{
  "tokenizer": "word",
  "encoder_parallel_block": false,
  "decoder_head_dim": 64,
  "decoder_fused_qkv": true
}
Rows from block 3 of the text decoder of a small image captioner, named by matrix and row number. Rows with one number belong to one neuron. Each number is 128 + 24 x the weight over its row's rms, rounded and kept within 0 to 255. All counts start at 0. Numbers have three digits each.
After each neuron's rows are labels from the 100 texts, of 14976, where the neuron reaches its highest value: "fires on" is the input token at the peak. Only what is clearly more common there than usual is listed. The data: photos of plants and fungi (iNaturalist).
# fc1: MLP up (decoder.blocks.3.mlp.fc1.weight, 1152x384), inputs 256-383
# fc2: MLP down (decoder.blocks.3.mlp.fc2.weight, 384x1152, transposed), outputs 256-383

fc1.422:137113124121138121180139156132136110066095137156090082095113114051145105147145141131130120170115143126123131106115140088100106095117115133131115114157129102138143128172111119120145132100110109149107112112151116121117138158155138119118143166123114117117129120155159142115121134149152110145133123136107143103114124117161116125100121137119106177141115141117107129124099112149128126097139
fc2.422:131144128146128104130154094103124159194132117142126146132116144130096175137117161134140138110126125124104120121131106127135165125151144093133151110080058141146122150101119120137106134183116124169111141149091122092105107164108114143148135123156116138129119184129166133120135146123125133106141147153151103123123161097127155137096151129100151153104129148119147143132162103092113100156123
fires on: "-"; "order"; "pink"

fc1.648:157136122182105120076117123171150176129157102135142137123144084125150094135155068151112122155135126111132128123126111112124126130130137124129085111104128147125150113146188119129134141123150113172138156114135122150139165118130186131139121137107105135112121112141159129124126097183153089110131148136105122099174150182111167158109178079095141134189150094118185117123130093131142108144137
fc2.648:119088154151087106066118179124111128122153123123152124110142118127151101155213135127119122124124165153157114133148132120086119117123109116104084136103140201111108147121135150104169099125124123113126144147138109109091179168125146142150149119142158108137082128150152166080130128168114094119126156186139070146149117144132157104130154130104110121191110139157141136153131084124157146173164
fires on: "red"

fc1.50:138130148124110131127056137144107146105098087124113107146107108133140120114155156173121087093102128115109125145103113112156138120116161109151116139151116152138141107106137119096133126124144107100155147122190136124121123120125121098082120135134144123111106078166140112122120099119086090132062111127157102115144136129143187147165131102116159140210161145137149139159113145138116141168087
fc2.50:150122147152115102079109123128096150140125114107113121141103146126137153132140112160126092151088167132102111138169128115133102146090177134087093139146134172128141152129178100151129155142132133169129150094159081146115156135134122094121144123128166126153122119165138169097133118133106105151131123155159130120155107149125178094119123082144125145172161130187109179119147111123223151163180
fires on: "red"

fc1.103:090156137092149134140135139152055133128114110147136121126120148100136133140146142164110135108088086118121127143123147139110148134125151121185131128136157127124126106134110137141097100130112115058126097161138111146131078080162111088115129106137113088177110123165121118146138125134153094199127135125105139158117086130107131166107114120127152119117123148156119118140133159128105119105090
fc2.103:137100144151080147137111116138143102126124127170163091188139101100134124122171149123127120121117127124114129101136133118066109157157118163135106108117118125125108114115153102134130121140132114146099084137154124128138089159103110122100136118148117129142113127134147227101113105098142168114159145148140145148179087149137130090145133132117085106153166157131130136149126112149133089163099
fires on: "family"; "onoclea"

fc1.596:121104141121113145149124120175140086147134152126126140121071131079122146106123113137099128158105168126141131097156147121129110146115101148109107102126132095139139129121109147131152129096149148123168134107139121106146133124184114106097147147141150146160161087129111132089100151132154130152099093110122144170151117156127118094156169099140126089119152166114133160113148124132171137118151
fc2.596:123132124158151100121142102114132123135171134155089092107073141122170120108137105130109135113140148154094083069145168131106126157135168088168159128102151137108148128117158117107172108125111150142079129122118138154187127151130124141121144121065081133125139138071128145151117126113115097115104108153123115113123123124107131096116113151136133126145130170150129123127119067099144132111140
fires on: "order"

fc1.494:119144138126087127176116133129128166107046147138141123134074155130131105135159144123114166113100120116135111173116149115144127122132122094143133094127145107129115134132122109136163153124152085103161096111146122109162150162137163143133142151106107126152105092119154134189172099101122124127119127090095102112154126127133166139109134111126116178144100097189103107099097134160134132088122
fc2.494:131122151116113136112142124106118137099109115129130087107092129111149154121129117125141116103125154147102090152120103134117122159155115092188122145150121140132095104158155114170135158089110144108138094111148178170122156151121139172084133155108084163121157111122163146140119116171120146103100184156116133153147143096157099115132137106166109173153126090146139078100099111109156152099121
fires on: "hedgehog"; "cottontop"

fc1.511:127131131109101163187112177155181166141107141132104127096143155145156117121095113150128092135109150046103153118110127116163130094133122113142093078104137088080133139142117126103117130137177157127165101140144128120131146133155160136134123151158102108139077115125143120133122086129118125095121141145119111145117118147097138092150174152118132119148119121178107116100111134094116110153120
fc2.511:132140106156133106160128148164126127135139157135133109088134156145144124119125149090110143118137115076139104130159119163203136122146125110126097159125124087115125100155115158122157082117147160149147098106116112128153146133107138148113165058099057136143138128130097169183128137092110120147113123178123176177106117106135109159144120157145096116113082116151160153113077153106119121138110
fires on: "american"; "ilex"; "pale"

fc1.654:164140107114145135165121103162151105128110155128118139127127161139173116147154091141114121144176121095089144149132119140139140079134115144170138137105150111143152107166093132128151082118142108114158136116147137121110144110126121108119155128113143138143128075117143162108155145134120144113079113142111141187163094137153132121123146156122101120168164139108084127162084139113122105122126
fc2.654:111128120141113167147146142145112130124129146096090108123160149155147131110137121133132127132138109128127189094131123157194152134165161088129126133145143097123120104178098170130116091136115159118097134118120106143113172175117124123123153083130100099137087136130103172140113157104091127151140149152155214178121154102142125117128146139110127131116085151138113121077084130157167149155177
fires on: "american"

fc1.86:151153100139117154146116137166153106120073112136118117132143134132122112156137173153183151164127087107148136177101096096155131134155090113166108128128158119147142130102108100114128128115127126099110087130149162129110136162113193157141162136110098152161108108186094122102116121097153112107136131101104136138141087099122169159141109086161087168153158119140132148148107141122155110155139
fc2.86:141108140114114152147124131108143092094078124167091139136118153099135064170151166143174164133167103077149127167145158151093124119160112106126133137158158096172124100145138163153132131102135106115112143108167118135115124143152142140119163164140077113119131120125147122108124111142113166108135091116116146134127111069141118147130101095132160151168121124130098125168118131092117105123143
fires on: "abies"; "gaultheria"; "sagina"; "cerioporus"

fc1.162:152108154116093132090121124111106113122105133158152137171099106138143071130134133135114126167155142098120125123100105112160103117160122133123122103148159133136146174137141100116147137112127117172136149073129124180083136138153148128090132138116126144143149105161121116102160110103132109119135156138120101137146096128144132131127149139133076142138138140125142145141167088097120098123129
fc2.162:127158166181102127090137154107091159143161165135136098142130095143124090115102137142118117116094121157124152171124101128118070143131100128116108136136126138102093145120142107104155118133141160135150137152129126106085138089144097144117096179145115124128158097106131105178185093164117182109143134099112080142144128150130135098137135128098170150133137118150122145140129094122125144143110
fires on: "-"; "diospyros"; "fragaria"; "order"

fc1.233:131157083119142168133133114136117180170166108147057092139159157081169127141177115129107161136102142109127114165102149138140138110138130106163131121134129129124154148139168195093167105152147127100116161107144091144130095092120099115121109125117152123174099092083130105155146137144123132147140136125125104125108081165114133136179123145072091167105135126113096098153159123138130128123071
fc2.233:144169124130162085132123077137163106108112107144163136122145142133129178116094113110138091092180133116142097126143167126099126193127142141099172146130087106110112135118149090127179136099139131126142105131091092168101121134116178141119140124139128162118110149115128146119137139121133126088164145118088133146115141117116118113139104146165069121127117164075157095122161087117107122129169
fires on: "("; "-"

fc1.210:159132145108137154130118147161129103136134117130122116093170113129112104148162155142127118092116149116115100117121142074147128141081169129186120103149143134151158118134190108125077129122114151096111122090106132121121088104080095145096094153132097139149128110164112132112130101155154110152122138145113128125135091155104139164095120135184134140160094148143109105134130139048086135160097
fc2.210:132087144151104136156098130137132059119152150170141148116113113118109113152107144113127191173117116132126180122145126156104143133171129112151142148082115169115103128143118110120130140101129117124146128128114134126149121099142125105163161137134100120097166126148129130143136096104098112122112120099140116111140061147119097101164116119108160104128123120125109073112073162102132114149180
fires on: "family"; "sagina"

fc1.47:096141157139110127145104147108101103108143083133125164078095158131131128091157103155092095124103152116152157118115125144157110117127114133156126090132150123104141113142183103144117085119115162110115143136166141060115117106137180136119144130125122081113103120096156109120144124166201167086077142130125110135148130155159147110104124129124114111138134140141132113156169138119087104134111
fc2.47:122135123135090117145097116105128136142118101111137096103112108123160109123118125137123091121167117119114177091131142118105157132165101116094146129141089139099128155165103160140151159126106094160104139107126131179098110169151113114067119103065131154127106129145129103146139145152134113136156127156069171129100153166129103148170129144121135146118148075140137077130151115098098132115121
fires on: "family"; "chloris"

fc1.348:133154133164107146166114130156113137141111115137099125115084173129153129132122122131137146117123124114137131096072140118098138123123105109128152091088150116100126117135172114109151128136130112140144154124161126130094118129129141166093123137095152081168070091141139113121148072145111162137096116116133102110142129164131184131107138123123141133163171124138099123105174144151117120081127
fc2.348:143137196150143150117136152154170105133150143138120141081160149137116129113128117074142135161177120169126144122140094117089108121165108153062159140132121119169169127182117138103132118104157112140145117111116132120162131158103193146127072095113139145118140100132080140125109105135162139139150144091101126111146095105126106161105120133140087149163144131107124095155158150124132131151077
fires on: "-"; "ribwort"; "horn"

fc1.684:150099137137121121154102091111112114113150110132163120104117112146126121157141106118126094132124134125129114133142085131139132131141130187123148105110134121155158157209123124152135121117121101142141104147149142136118135116113136099126121100119127119147105107107121127147136107112149108173120083110087124154139173164125113142141114132120127141148124099146140114137141153159151153093108
fc2.684:117128135097107191125129144146127125134156155134119099115099105119139132127125135140088089113131118097157103102143103077113122135170115120117103108104119121123113124155068161132176103141110121147159109173153153156151135125156144114169174104141135116153097138143138121154134161183123152118139091095141122181131135130094117125157143135151138176195133150137125128133168129129114108107042
fires on: "family"

fc1.521:099128150120163133137119119129127109135087190145113136155112166139163114134124101133167144157095129102141110117134148079157072103124137102121112128129208160127111112132119138162140152128190137132162086131142134106169166167110127086087166093162123093139127092181081128149117090105103139129099122109130159166116118126147123123150153144158106136117147133166092082140103143125150061129127
fc2.521:142151080136110146126146145140120114129147133197108106100129176146143178101133130135120129107170118088134119128153126147165169144138143121142070122083106113130128126128130126130155127092151104110135139139135116108071109130093184138155134090135098111156122146132123184167148189115140111115151101196162158146097129086150144127128139172143128108139108152124122147102126123145153150157167
fires on: "american"; "-"

fc1.182:160095130135121115120096103140088094151122147094090114074085133122144150095113140142103118151161144144125120147135132124181149151112169141122154116118117136112117187143150109136153126108144097091177152170148123117101107142180143153108135164104129119157116091100134146147091082156080134118118093148118082145172167188131159143135127118123119159093129086128099117156166147085142120092119
fc2.182:089121124182135155159158118127122130169162114121141141107102138120100108123106174116142148170140150115080125078120122139163118133138149068111115152106112113089139153143124129130092108158107124129108107119110098158166090176099077149111129167120166153131134094154142143128146121189110090143134137149147143123121172149115133130189144154145127128088126139110163144138131139056156143123095
fires on: "butterfly"; "green"; "little"

fc1.160:187111147163125129084107115162093133152149115124119158108136135095128142121132115143104092146114126077086128128127137130140141121081131136132143109121140140186136127109112123127124129117141082124150112139104133165093132133168140144140123168075127151156122093102123122061109126139099117109156151124121140144169123191107145129137115158111097143153123090131194126123147136132174128147112
fc2.160:125094172170129115094132105104119149156144079092107074140129134127105131096111148135136099098084110106119158118127130130099119106076153176144149088133136125153103137109134129109132121165116141141120130106159135169124147147124153161126088128137126120129115094137101158094126121138092133141185159127085105145135154167143124090127122118117072122178121114195170163093123121159175153149120
fires on: "red"; "common"

fc1.284:119127142124142120118109132125139156140103145104121137081135112164157121141096091146139129164131102117122163110159112118152105085140088159145103144136139117147111153082128128138126131112161125136120106110127129125143106151134133133125144149153142147126181120142117159150144122123117075110119068109126110097127161155140183123119118136109099153145129093125114106099148148084093108107122
fc2.284:151135107168131125129149135106101121164135136132108127117133148164145110141151151116078162134132113158126141168115064148172084147141142127182131179111106102103108151094142113107101088129131122139097111159119136165147105117117163125146114131155135119082146097120127124156137134136126124130135097142141141139127161095111130138114134128105091171103132085096153152106125166116101128106057
fires on: "order"; "eastern"; "alder"

fc1.318:126087144103137140118067142173161128126118150129101158136083117130151099107100123099169170143080105124108113130099130094116119132197109126169142152085134135158109140115158123151164153143124130151129145118115149125154118173123141131146161156176120131124119107185134138118086086107143165136131096113105206109121132162145165103154130127154111120131130115148144097133140121112103086100123
fc2.318:136122085168120143133143068139098099128165139145100133084122149125134128149144133126143094108137128083106101129134093103151108124162141116130103166099114099119139124139106137103121093146103125095102158132123131144138132127135135154152141108099133118104136139100094141127125154072135118131142105134162120141129088108093112100087143122129102143113137144127149153096100129120151137130147
fires on: "<end>"; "goodyera"; "("; "order"

fc1.376:102160149121090141129133141139145159140076109141100136128080120093145143139158115145134111134137164152141124100139203139169153145115134158081140124131131164100127118150123112135092133114136097151182118111160149120143176125123106128126159134090110159121107122107105135149148122129091096132067153104127153096123146158108129167129119101148164113146117074093153115122139137172128124135115
fc2.376:106178118116091110102132152121101128116139061123151135127124090123133112112111112137089124099159113127130110107084123113099132139144154144171126132142124168109113115135108118125167135128146108079118087174162100147151116146167131135142159163111164116118133135131151113087113120156088170124156081149129118137124126104130133135116092107143117121146117096130120129101121110112108119153108
fires on: "hedgehog"

fc1.193:151134165138125112104102143127145155093120120111090127154112123105146130135169175139159090090137187139080139165131124158171125109102122125200149139167148116123141123115122100121108106141123125141101115119111147111167122110141090130093117172116092125141094092142102099126170144139120160121125126159115165160147085158149144144119059132185117161123129135132098132154118159183147106122127
fc2.193:090144112124107127125085123091115138129152109149184145077096122144123148136102124148134135127142123109148145151160151132137142103122061148078136124131127134132083127135129128122148106117123133098157150147146104145110072085135116115173131113158157155116137161104131098157098135144103097148151095106106084120096156152140152131107130149077183131087149117098159138146170107138102119098156
fires on: "family"; "<end>"

fc1.231:172132127137118143125129112113172145146144101117109143086130104149140132143105145149117136138137134088101142129137162141139136115142140115127087073130118099131183165149168069124138119110115092126145079128132152140114129112119142112147107133114115138131069105134125153159163118126127083106147126137095147127145141146139177162111142129158145140182120106121113149137133121105152135121147
fc2.231:154135149148116142134124128113157099125161143164111141124144110137108149150133146129125149147105131137131090164127108130091133147171097111127175139113134138103110117174145104158160102142120118095095060160148146129200148101110125150156112132126132128102086143132111129130104161110140161093129082151097144143156190119122113115135134114138124180151156131124106117112102136147092102080138
fires on: "simaroubaceae"; ")"; "brassicaceae"; "dryopteridaceae"

fc1.320:159135132128141146163119131119194121083146122156115151123134116146134109132113107144085121144189157095129173100157140086123100121108115143112127134120149089127124148139131101161151153110135117159110122128122156177121107160127185141131147151148119124131119147160108078168087119136113109153158094131075158153144118169121134106149128109117123109102128114166149086135146143073087135156106
fc2.320:140103175147118118101127106104099143158136110106118109159116117100122161104112155112130092125173112148129176149139133081107132118130162130114107158117127139146124111097131102138112090147147115190130143094119177162130139149141142119134154116135145101141099124103096177126117130079146113147170124158095138137158157161152147110165090141137127122127156107153125130080104143133162141162127
fires on: "impatiens"; "diphasiastrum"; "("; "western"

fc1.723:106119123133119158151120125106147136173151155110122137101112089130123099157116140159131137152129115101111121102108115145137158151204128068128121103106141109126146152129132102134130174090135117123141140160144111162135127158131149152113119150099116115137126145109107128102093113123125143148146098111118154118109129150123124159155159122112144104159124130148138136143130102112147084157112
fc2.723:110145080087165103134127146129126122102117165112167150099121078120122108120153145109120163150119107131153112137150085145123110102114101146115137158110134183157136117129145087160151117074152124112100133140087115098123103137086125132113181146127092105110122154167121125135111117150165150168100103130144139140141119127157122126123112132156067128121130145142123102141161139099092115165129
fires on: "impatiens"; "maianthemum"; "aralia"

fc1.91:126140175098139165174065168135155169112117132126119127115104170135164091139135104134141124117129124124114126102132136105136127085124116082160097121124175161113124093122120157130149111119159166138105135121137169119141143097118128127111149144134089074144156121130143139159156153140152157129102093133146144156119108125148140128155131124146127127126142133157134114126125133151123100152131
fc2.91:124136095146113153129118143130127133160112145128134133109121127179157141068112087088144114096171093130123134099132124129158156124148145114130071134153129124091140073165103166142117104096144123129121143168149125112091115151111114166137165125153101111139157111141139145166142189147109115143110127122171189164102142067124128157107121157088149151133106107115118136108111118154118147132144
fires on: "american"; "family"

fc1.425:122117144132172135141123143119111147072107147124162142137105106114138098130121089134142187158097095135176126121121147107122124074131130097123111117178146124115071149113110111141133149118152097150160111120153141166134113166146124129120158135109117110110121111161146111126134169097120116084097156156055143150164097112114135103090102085129153120144170126145144102166134068135107109067147
fc2.425:116124146116118148168117142123092090153124133134148134121129135183156115163160118066150107118159155124162147165125130147108109150148127138143132110143125125130161137124115167114117123164127108153201120162152084148094118155126131126094070086145145131077153080137133114159094155146142106101108145135111144167139176099113148109122157099131135117066156120120123147162154111140142143183130
fires on: "order"; "."; "stonewall"

fc1.296:157115116099090127070103115150128120113116117153124156101168148117129119140137147127126134146119136103132092143119159110152100101126144130144090161118173121142154133145155096171090122138128174126152094119121153122130089135139176132107120127154100162139137097171132161166137107113092154144150086083106132111121163128139166120148129139118121131145136132167095080169166130146149150169113
fc2.296:107130098150130118134156124124149122139160125154086128121121152124133140097085128111170100086132125131142134161149133151115171131107189106150155120148120123122104089169131159136171125139145137142114139131170134105154152108133100131077181149117102136109101118110140112149168160146115141150113118185139147156124119095190113176085167127104152119158069126142096098113152101134126142117139
fires on: "family"; "lamium"; "plantago"

fc1.394:133145131149120150152134154128127165171089139117078163087083143149170098117109096165169099097128068102096134131174193124144115129141126087132116099130118135151100110139157167122112126144133107148162113133148132153105159139129135114123151117136087169108104111147126102129148083176096104116152130127100097124138146112153152127116123114113150151141104154128125155138163132118138129106131
fc2.394:133129105101113152136154089139155136112106152127158114080151155133127137187138130146144152104099136089145113159119116098139124089119123106126142145125162093138110127143127114184119154099131136100097121111122127146141125155104136093175155154123155178163137166097092140091112152133186135146134102128070136129125142139086123146105098127131116121126105161097103100167155142094117132121094
fires on: "hedgehog"; "barrel"

fc1.450:161119098181134164105160146129133113135103135146135148084111109136113094125146164119157101140163136141100113146124147083109156147147137137167117093115155132102154135139085169127143099094128123151162110099153092150153084169117144141103107136121152126117165088097147134141117091109099074174144102128127165139171072127121153116135164174131147133114116144137117130116123091095094128161100
fc2.450:166128111096103133096142092134119101124119113127129158133116149113121111136136111172116099163158076129122127114145124105111176134169123117145162114148154113119152152141119130126165137129117140132133113104163102163114134154122132170094068133104078087139156127156112105126129079111119178173119140139097137136161131123085120139137160121125126141154143079110110133178098127099134129127125
fires on: "-"

fc1.328:124126103131116111168103109129135147093125111152140132118115119136169139160167106168107128133128109096103178147143193126126124115106125133161119084160122083104180122115140168134121137123127135121148122099154102136129131147136156101102133155103148175107138112140147115130150108106132119125097109085099120116130122152159148156123152103119132145133150109115163169127153118103188132100136
fc2.328:152131120124110121126130137136134106096137092158104152087094116103133096160093124189132116147130128102110127171125163142101158124144113127166099095150143124125113176131133114165134170140160113144136103155116110158104118087110156115108101123130113109117085145142178110101138118184134127110123107135136143108115101120117165148119111087135132142201156092158134132155146146146102122146147
fires on: "simaroubaceae"; "holostea"; "dryopteridaceae"

fc1.719:084121144168094136136130102141167128121140140146139159158148086116178103166134095111134116147110123090111153117134129084133130087144150076158105095160148142107132176133112140131155169154122135165145089108134130100120160196114157149125140182116125095123103125120126120113134130081131125113120131180115101125180098152188116076074121155108136139189130128151130146100138109071098141158132
fc2.719:124188127169165126146118099125124155095120141136129121166120137136077158161128153162147157168125108125135135133140118108121121109108112126104143126145151134094094123113163136127132135110124075126141137128152114137119112143100120096154125147139127179108133160121158118129131110142118162084153145135115134182110099119156145111128093096154139157148176118135125157151177152115106118113139
fires on: "order"

fc1.530:140131100095113143163125117143112116131131135118146086129133154144163125132119112140129157127154112100118148167135147115131110090139117121133127118119132103100141151084087094072089169109171108072133110109155076104105138136130080144176127178104081115155134144150128108162167148132160088107130151139100109159119110133103134155150121105143145125170077046135127123116111126139138163090109
fc2.530:151111138127120112101104170148121127147118147144114087168110075092150167125108148128179134120119124128084108096095104116086162112132079092130122133139126115134135108207113111127160173128116113126129106134115106149140124182145129125137124140104127114116155131144147122162137104150105134111141124154128148114121156123126114134109115086135153130183099092157184102095134153113144084156197
fires on: "hedgehog"; "class"

fc1.461:118124121115135166151107112151102179143121144112100116074139148139149123114140141108116141067149145131120149169134132178132156145131120096137143128105125120106146142152120104189109114110127109072117138116161115175131141140111164162124139181115114077157092101101139150111130112162083127119131135127143164163137117125103154153104086120149152116155146130112112127090128134085147129106144
fc2.461:094136133108120180150163145133126148181116132138123113112142124134128121119087160092139134149134123117097125144116129125173090131151137079156113142132119133118116156173156116168137097104154112159165090138101135133147099150117143161144103154134094102121109070148135154129115090118105145100121132123110103110085138119122140107136112137162106152121139108126166087131162154097111115124071
fires on: "butterfly"; "green"; "vitis"

fc1.392:125142129147144143139133118142159150138106120143143151098114112086107109114143143142155105121114112116096140113168100150106118136133114128152150107073126120146179184168135136119113114135173122135164107089125154160147139104132168148142116174113115121155136112118090137138134106131096147129125125126117102122165156147132098151099084142149118169132155099118160144131198134138138195128165
fc2.392:152149115114150112122152148132186118155120113130112097131121129121126103127127110127164138137113119101163142183141120114112147128134120112178142117135111167167119134163110123164111126151143097156099079128124147125106125135154110111135125165171133100099133137098119112166089163141148159149143126149128130138162079130103134114076134119130130169126143152125140158088161132119123123110109
fires on: "fomes"; "("; "cornus"; "lobelia"

fc1.630:120112110118140123154060193109115080098137142120162099137091103083133120113106052108132170158142170143154081119138136110143112123107151151137105137143141128123129110150137078159100134102143158144131136111151108113130166126151126104124119109148131156137090097106129124109121103166112136165085124090145158112144104136131120160174143142146147151126085131105146108155128163156112120092139
fc2.630:163176132107131100113133073131143131117142152155109142110113159111095122099131149134137124152173139130111137118075164178102147136108148119114172147108120124134132140061150118121155123152135165133122096097126142104139101162101118142119109104105108132111172100085145084124179160139169134152160110100129090095124171153112154138102149119136087131164140130088092123135175144122131146131147
fires on: "("

fc1.151:131127147102109117156112133134117111082141161144157183132113133135162091155128149117112111137129141106128105119155164180151178107169124131118129121120112126120129130110150158104159145169126148167093138117159087103129146075109130101114140122098093108101130126159107124124129129073132132091132111163124136139141121107123129134167133141107124119174142052114153082131138137162116131181128
fc2.151:146110129136176157138125101112131158098105155144157118098133099077183142159110122137142104147108100108106096154107163124126122161145110130116142137133095121146115107151149085162113082120152121135121140114106114173162117123139154085130079128094158149175174133120140103143103125149117102110142121142118141133132105117123155125110105122106145150105090125140153130143120111139083126085167
fires on: "<end>"; "("

fc1.278:126114137171131102166146146151133143121147182148113092122087097118129143160134124176137145177116111116129156171149136068112115090150099123118092127127164137136102130112154118140124116130145155100120134135112156130130224138154186133110154129131099127147129146110165115128147160130114094120155132126115159111142114121083115150089111095154116130118132143123140121170117108117106140148122
fc2.278:157140160201109133122119146127124141176120138124169115155134143139140129120142108115124100115094103109120149127138106133144141169153101100136144144080165160134114128137145123133147145132104124123146140112112142177118101133129109136151125119103110124146150079163124150100108114137118127080139122134120144126129122123140106111099061116129187065148104129136108121117061094160123131164142
fires on: "("; "order"; "timothy"; "broadleaf"

fc1.378:121148142124122143163147104099100133154131099112109167103137151130156128095109128169132075150127130156098132139107117124108134171137134103123173123202119099098099165134123109131130117153151114178145081110149116146116127079120167151097110106074103125134143155097146093129172077133113109147116102146084127133098135120128147154069097113117137123127138120195109095156148161115127176126106
fc2.378:128130143125121140068132160136191151111159112115093143124142101117132122178114117114124145127091110136165099141110186111114166104113116118130134162073135145137121122130114102117120147128086116097135133147161157119119155161126096120156107116143143103156126168095099132115095135120134150131115135123155120146155140158133136101140167202144150129141118142110162137095158113100130099129105
fires on: "viburnum"; "conium"; "trifolium"; "spinulum"

fc1.243:133131128100169097130106120118140141140127119108119135056162148100157135128129143107145142157150189109155119146156113107104131126118145152133139143137086110106151128122186132166109143109141149138128121101110096169168141129084121144172116123128134122098169122143122109152128160097103150133181090132087108109080132130112111122130103076136088118096128131141117093137124177100144156164144
fc2.243:138116148136072152142148129127137125082123104105155143130123152109102150137123135115102107093102146154123133095091093142183139138078129116144103142133137148141108107125130115105120139138114150120100179159153136105119130088158115120146129152101143107138141109106082140115131094137152123125074102113172144117154124138131144136130148174123147107179149114134145154124083124147126104076091
fires on: "("; "marsh"

fc1.85:101145101108106165169128142145163136110109128161151147119110155125136134125111163169091111178148102148122101159134194118125158073121101125119119092096163118122168129131132107104121109135153101121144109129175148121119138154144159123150119139122142132146167133158140145159124125094130093143119092130077123092158119144140147121109141080080174163133095080130144128135128107116150130130103
fc2.85:130142125126083147177100121101141103133141134142104133093116154133125126110070141119113116180143104141127134107101145129080139138131126099123133136124107111115119125156101132106094126129145132107140118137156118119149127124106146101153148100135171143134123135146157127131127138146126137109149129153111145084127168089130113157116141110082155105135119128155172119123120136163116137137124
fires on: "aspleniaceae"; "asparagaceae"; "rubiaceae"

fc1.350:144138113119114125130138160138120086157129147090164166124135122101173123156108126120120150114108107165124127153158154139115113129116131092114147109110148106109162123141129126133087109110114133160132122125139149129153121120137113091115123138088125160104183149132108109132118099148105131142140125106114123119114106157112155149146128159099150153111091130135164155107153128097134113162096
fc2.350:126119126170078096074107080123118115137105108112156077137114135105145156148097148121118127125118108159119153148167154130086118145125129135143125085129139103137154140140142122148141110161075162158129102132128132165120131147167080125083126141125114114129121124139188127119119162171108153121154134143108142132126133130116120137131096074156130115095102122108094132133194124149081138133124
fires on: "family"; "oregon"; "sambucus"

fc1.415:152108146133114154157114137166096130137118146137092128115163147162161123120100107095112125158172102095103120149141119086163105068171120142147098095130147127105119111156067155161114136146157189126167130156130108121131138150145100106149097115167151131164105134112129157125157146158121129154124124140079131157147106129085137130131138165151107109150162133120114130121117088115119109101098
fc2.415:112121075157136115147130147119096140126119172123106112113140163129172130126098104111143143158136072114119122118169119175144203117163152095166093137145131103139096130136099202107132109113158139145114131129105099139095148138099119130130140122137089129164123154134131166164107155109091105123105136153144173152109115120136156175100159156106114144099090124129125130120074131144124136155149
fires on: "american"

fc1.257:137123094119136091162092104147151093093100129095121098150057089125158067137105075129139141171137103124167116082122122109140134134152164105095146160143127111157140145170112166151142154111126101133132105128154082118109151166155151096099138143131139147112139095111111125161129112101137124128169114062145128117121111110136144123099168112128103148136096087123087138100116175160177153114169
fc2.257:116154129090131128083116119114159137132168146070135122108150135131143111160136155122113159140142150133143143122126102149129125158139102083132151119099107147123129097105111096120101090100130197115123075096098080144125131130126137167140133100151153139126107106147146082100111154144156183156141165151159148115145155126139102073151102144098120109088146134129145104103141163130090100153137
fires on: "("; "-"

fc1.174:154136093183148142096141114114122101113138109162150157095130139143131115152151151123109099122154108120130173167175135126155107145091109126148108148144176161112123146151147143107133095088136122168159137096121127139103158109141174144112148150131083162124126137123120114157139126109146117118159097150069111150163092129066123132095117089094166134132091163118126161150155141109133112147125
fc2.174:121143134104101104119132128109125113180177166081126105190146165132116126100128095138117127109071114116160121133112143133172120116156127142143138123119126143169105107132085136144156118147122147092133169115102120095156145118158091112149123154139110141104138105103164127128131115162129160107177144134189100180130104130117161149059117135124065154092123137125106129129128112120137140133143
fires on: "impatiens"; "senecio"; "family"; "("

fc1.534:137119117131178143116122118103148086093132103121145141132068094132137132188130163130154124101099131131143144160092143075108110156115136140101144100113157132171141115133120121191098129087120129116131128099159155186138080124107149138125083145129118125135120153125144146079100105094138147159134118141111106119103083179134091146127134137161154154143122158138170090166173113145163121144118
fc2.534:115142125148092150115146099120116121134171133103137157162152138116156118095107108110090103139146124149123131142156157136109149110151120120144155110151143137102148126102133172099152113144114133141118116111141153115135185143135121159110147151125154051155125130128111125137116115145092139099057122165162126175138113113138117205106124121090164135140110110160129113104121169124122128113139
fires on: "-"; "order"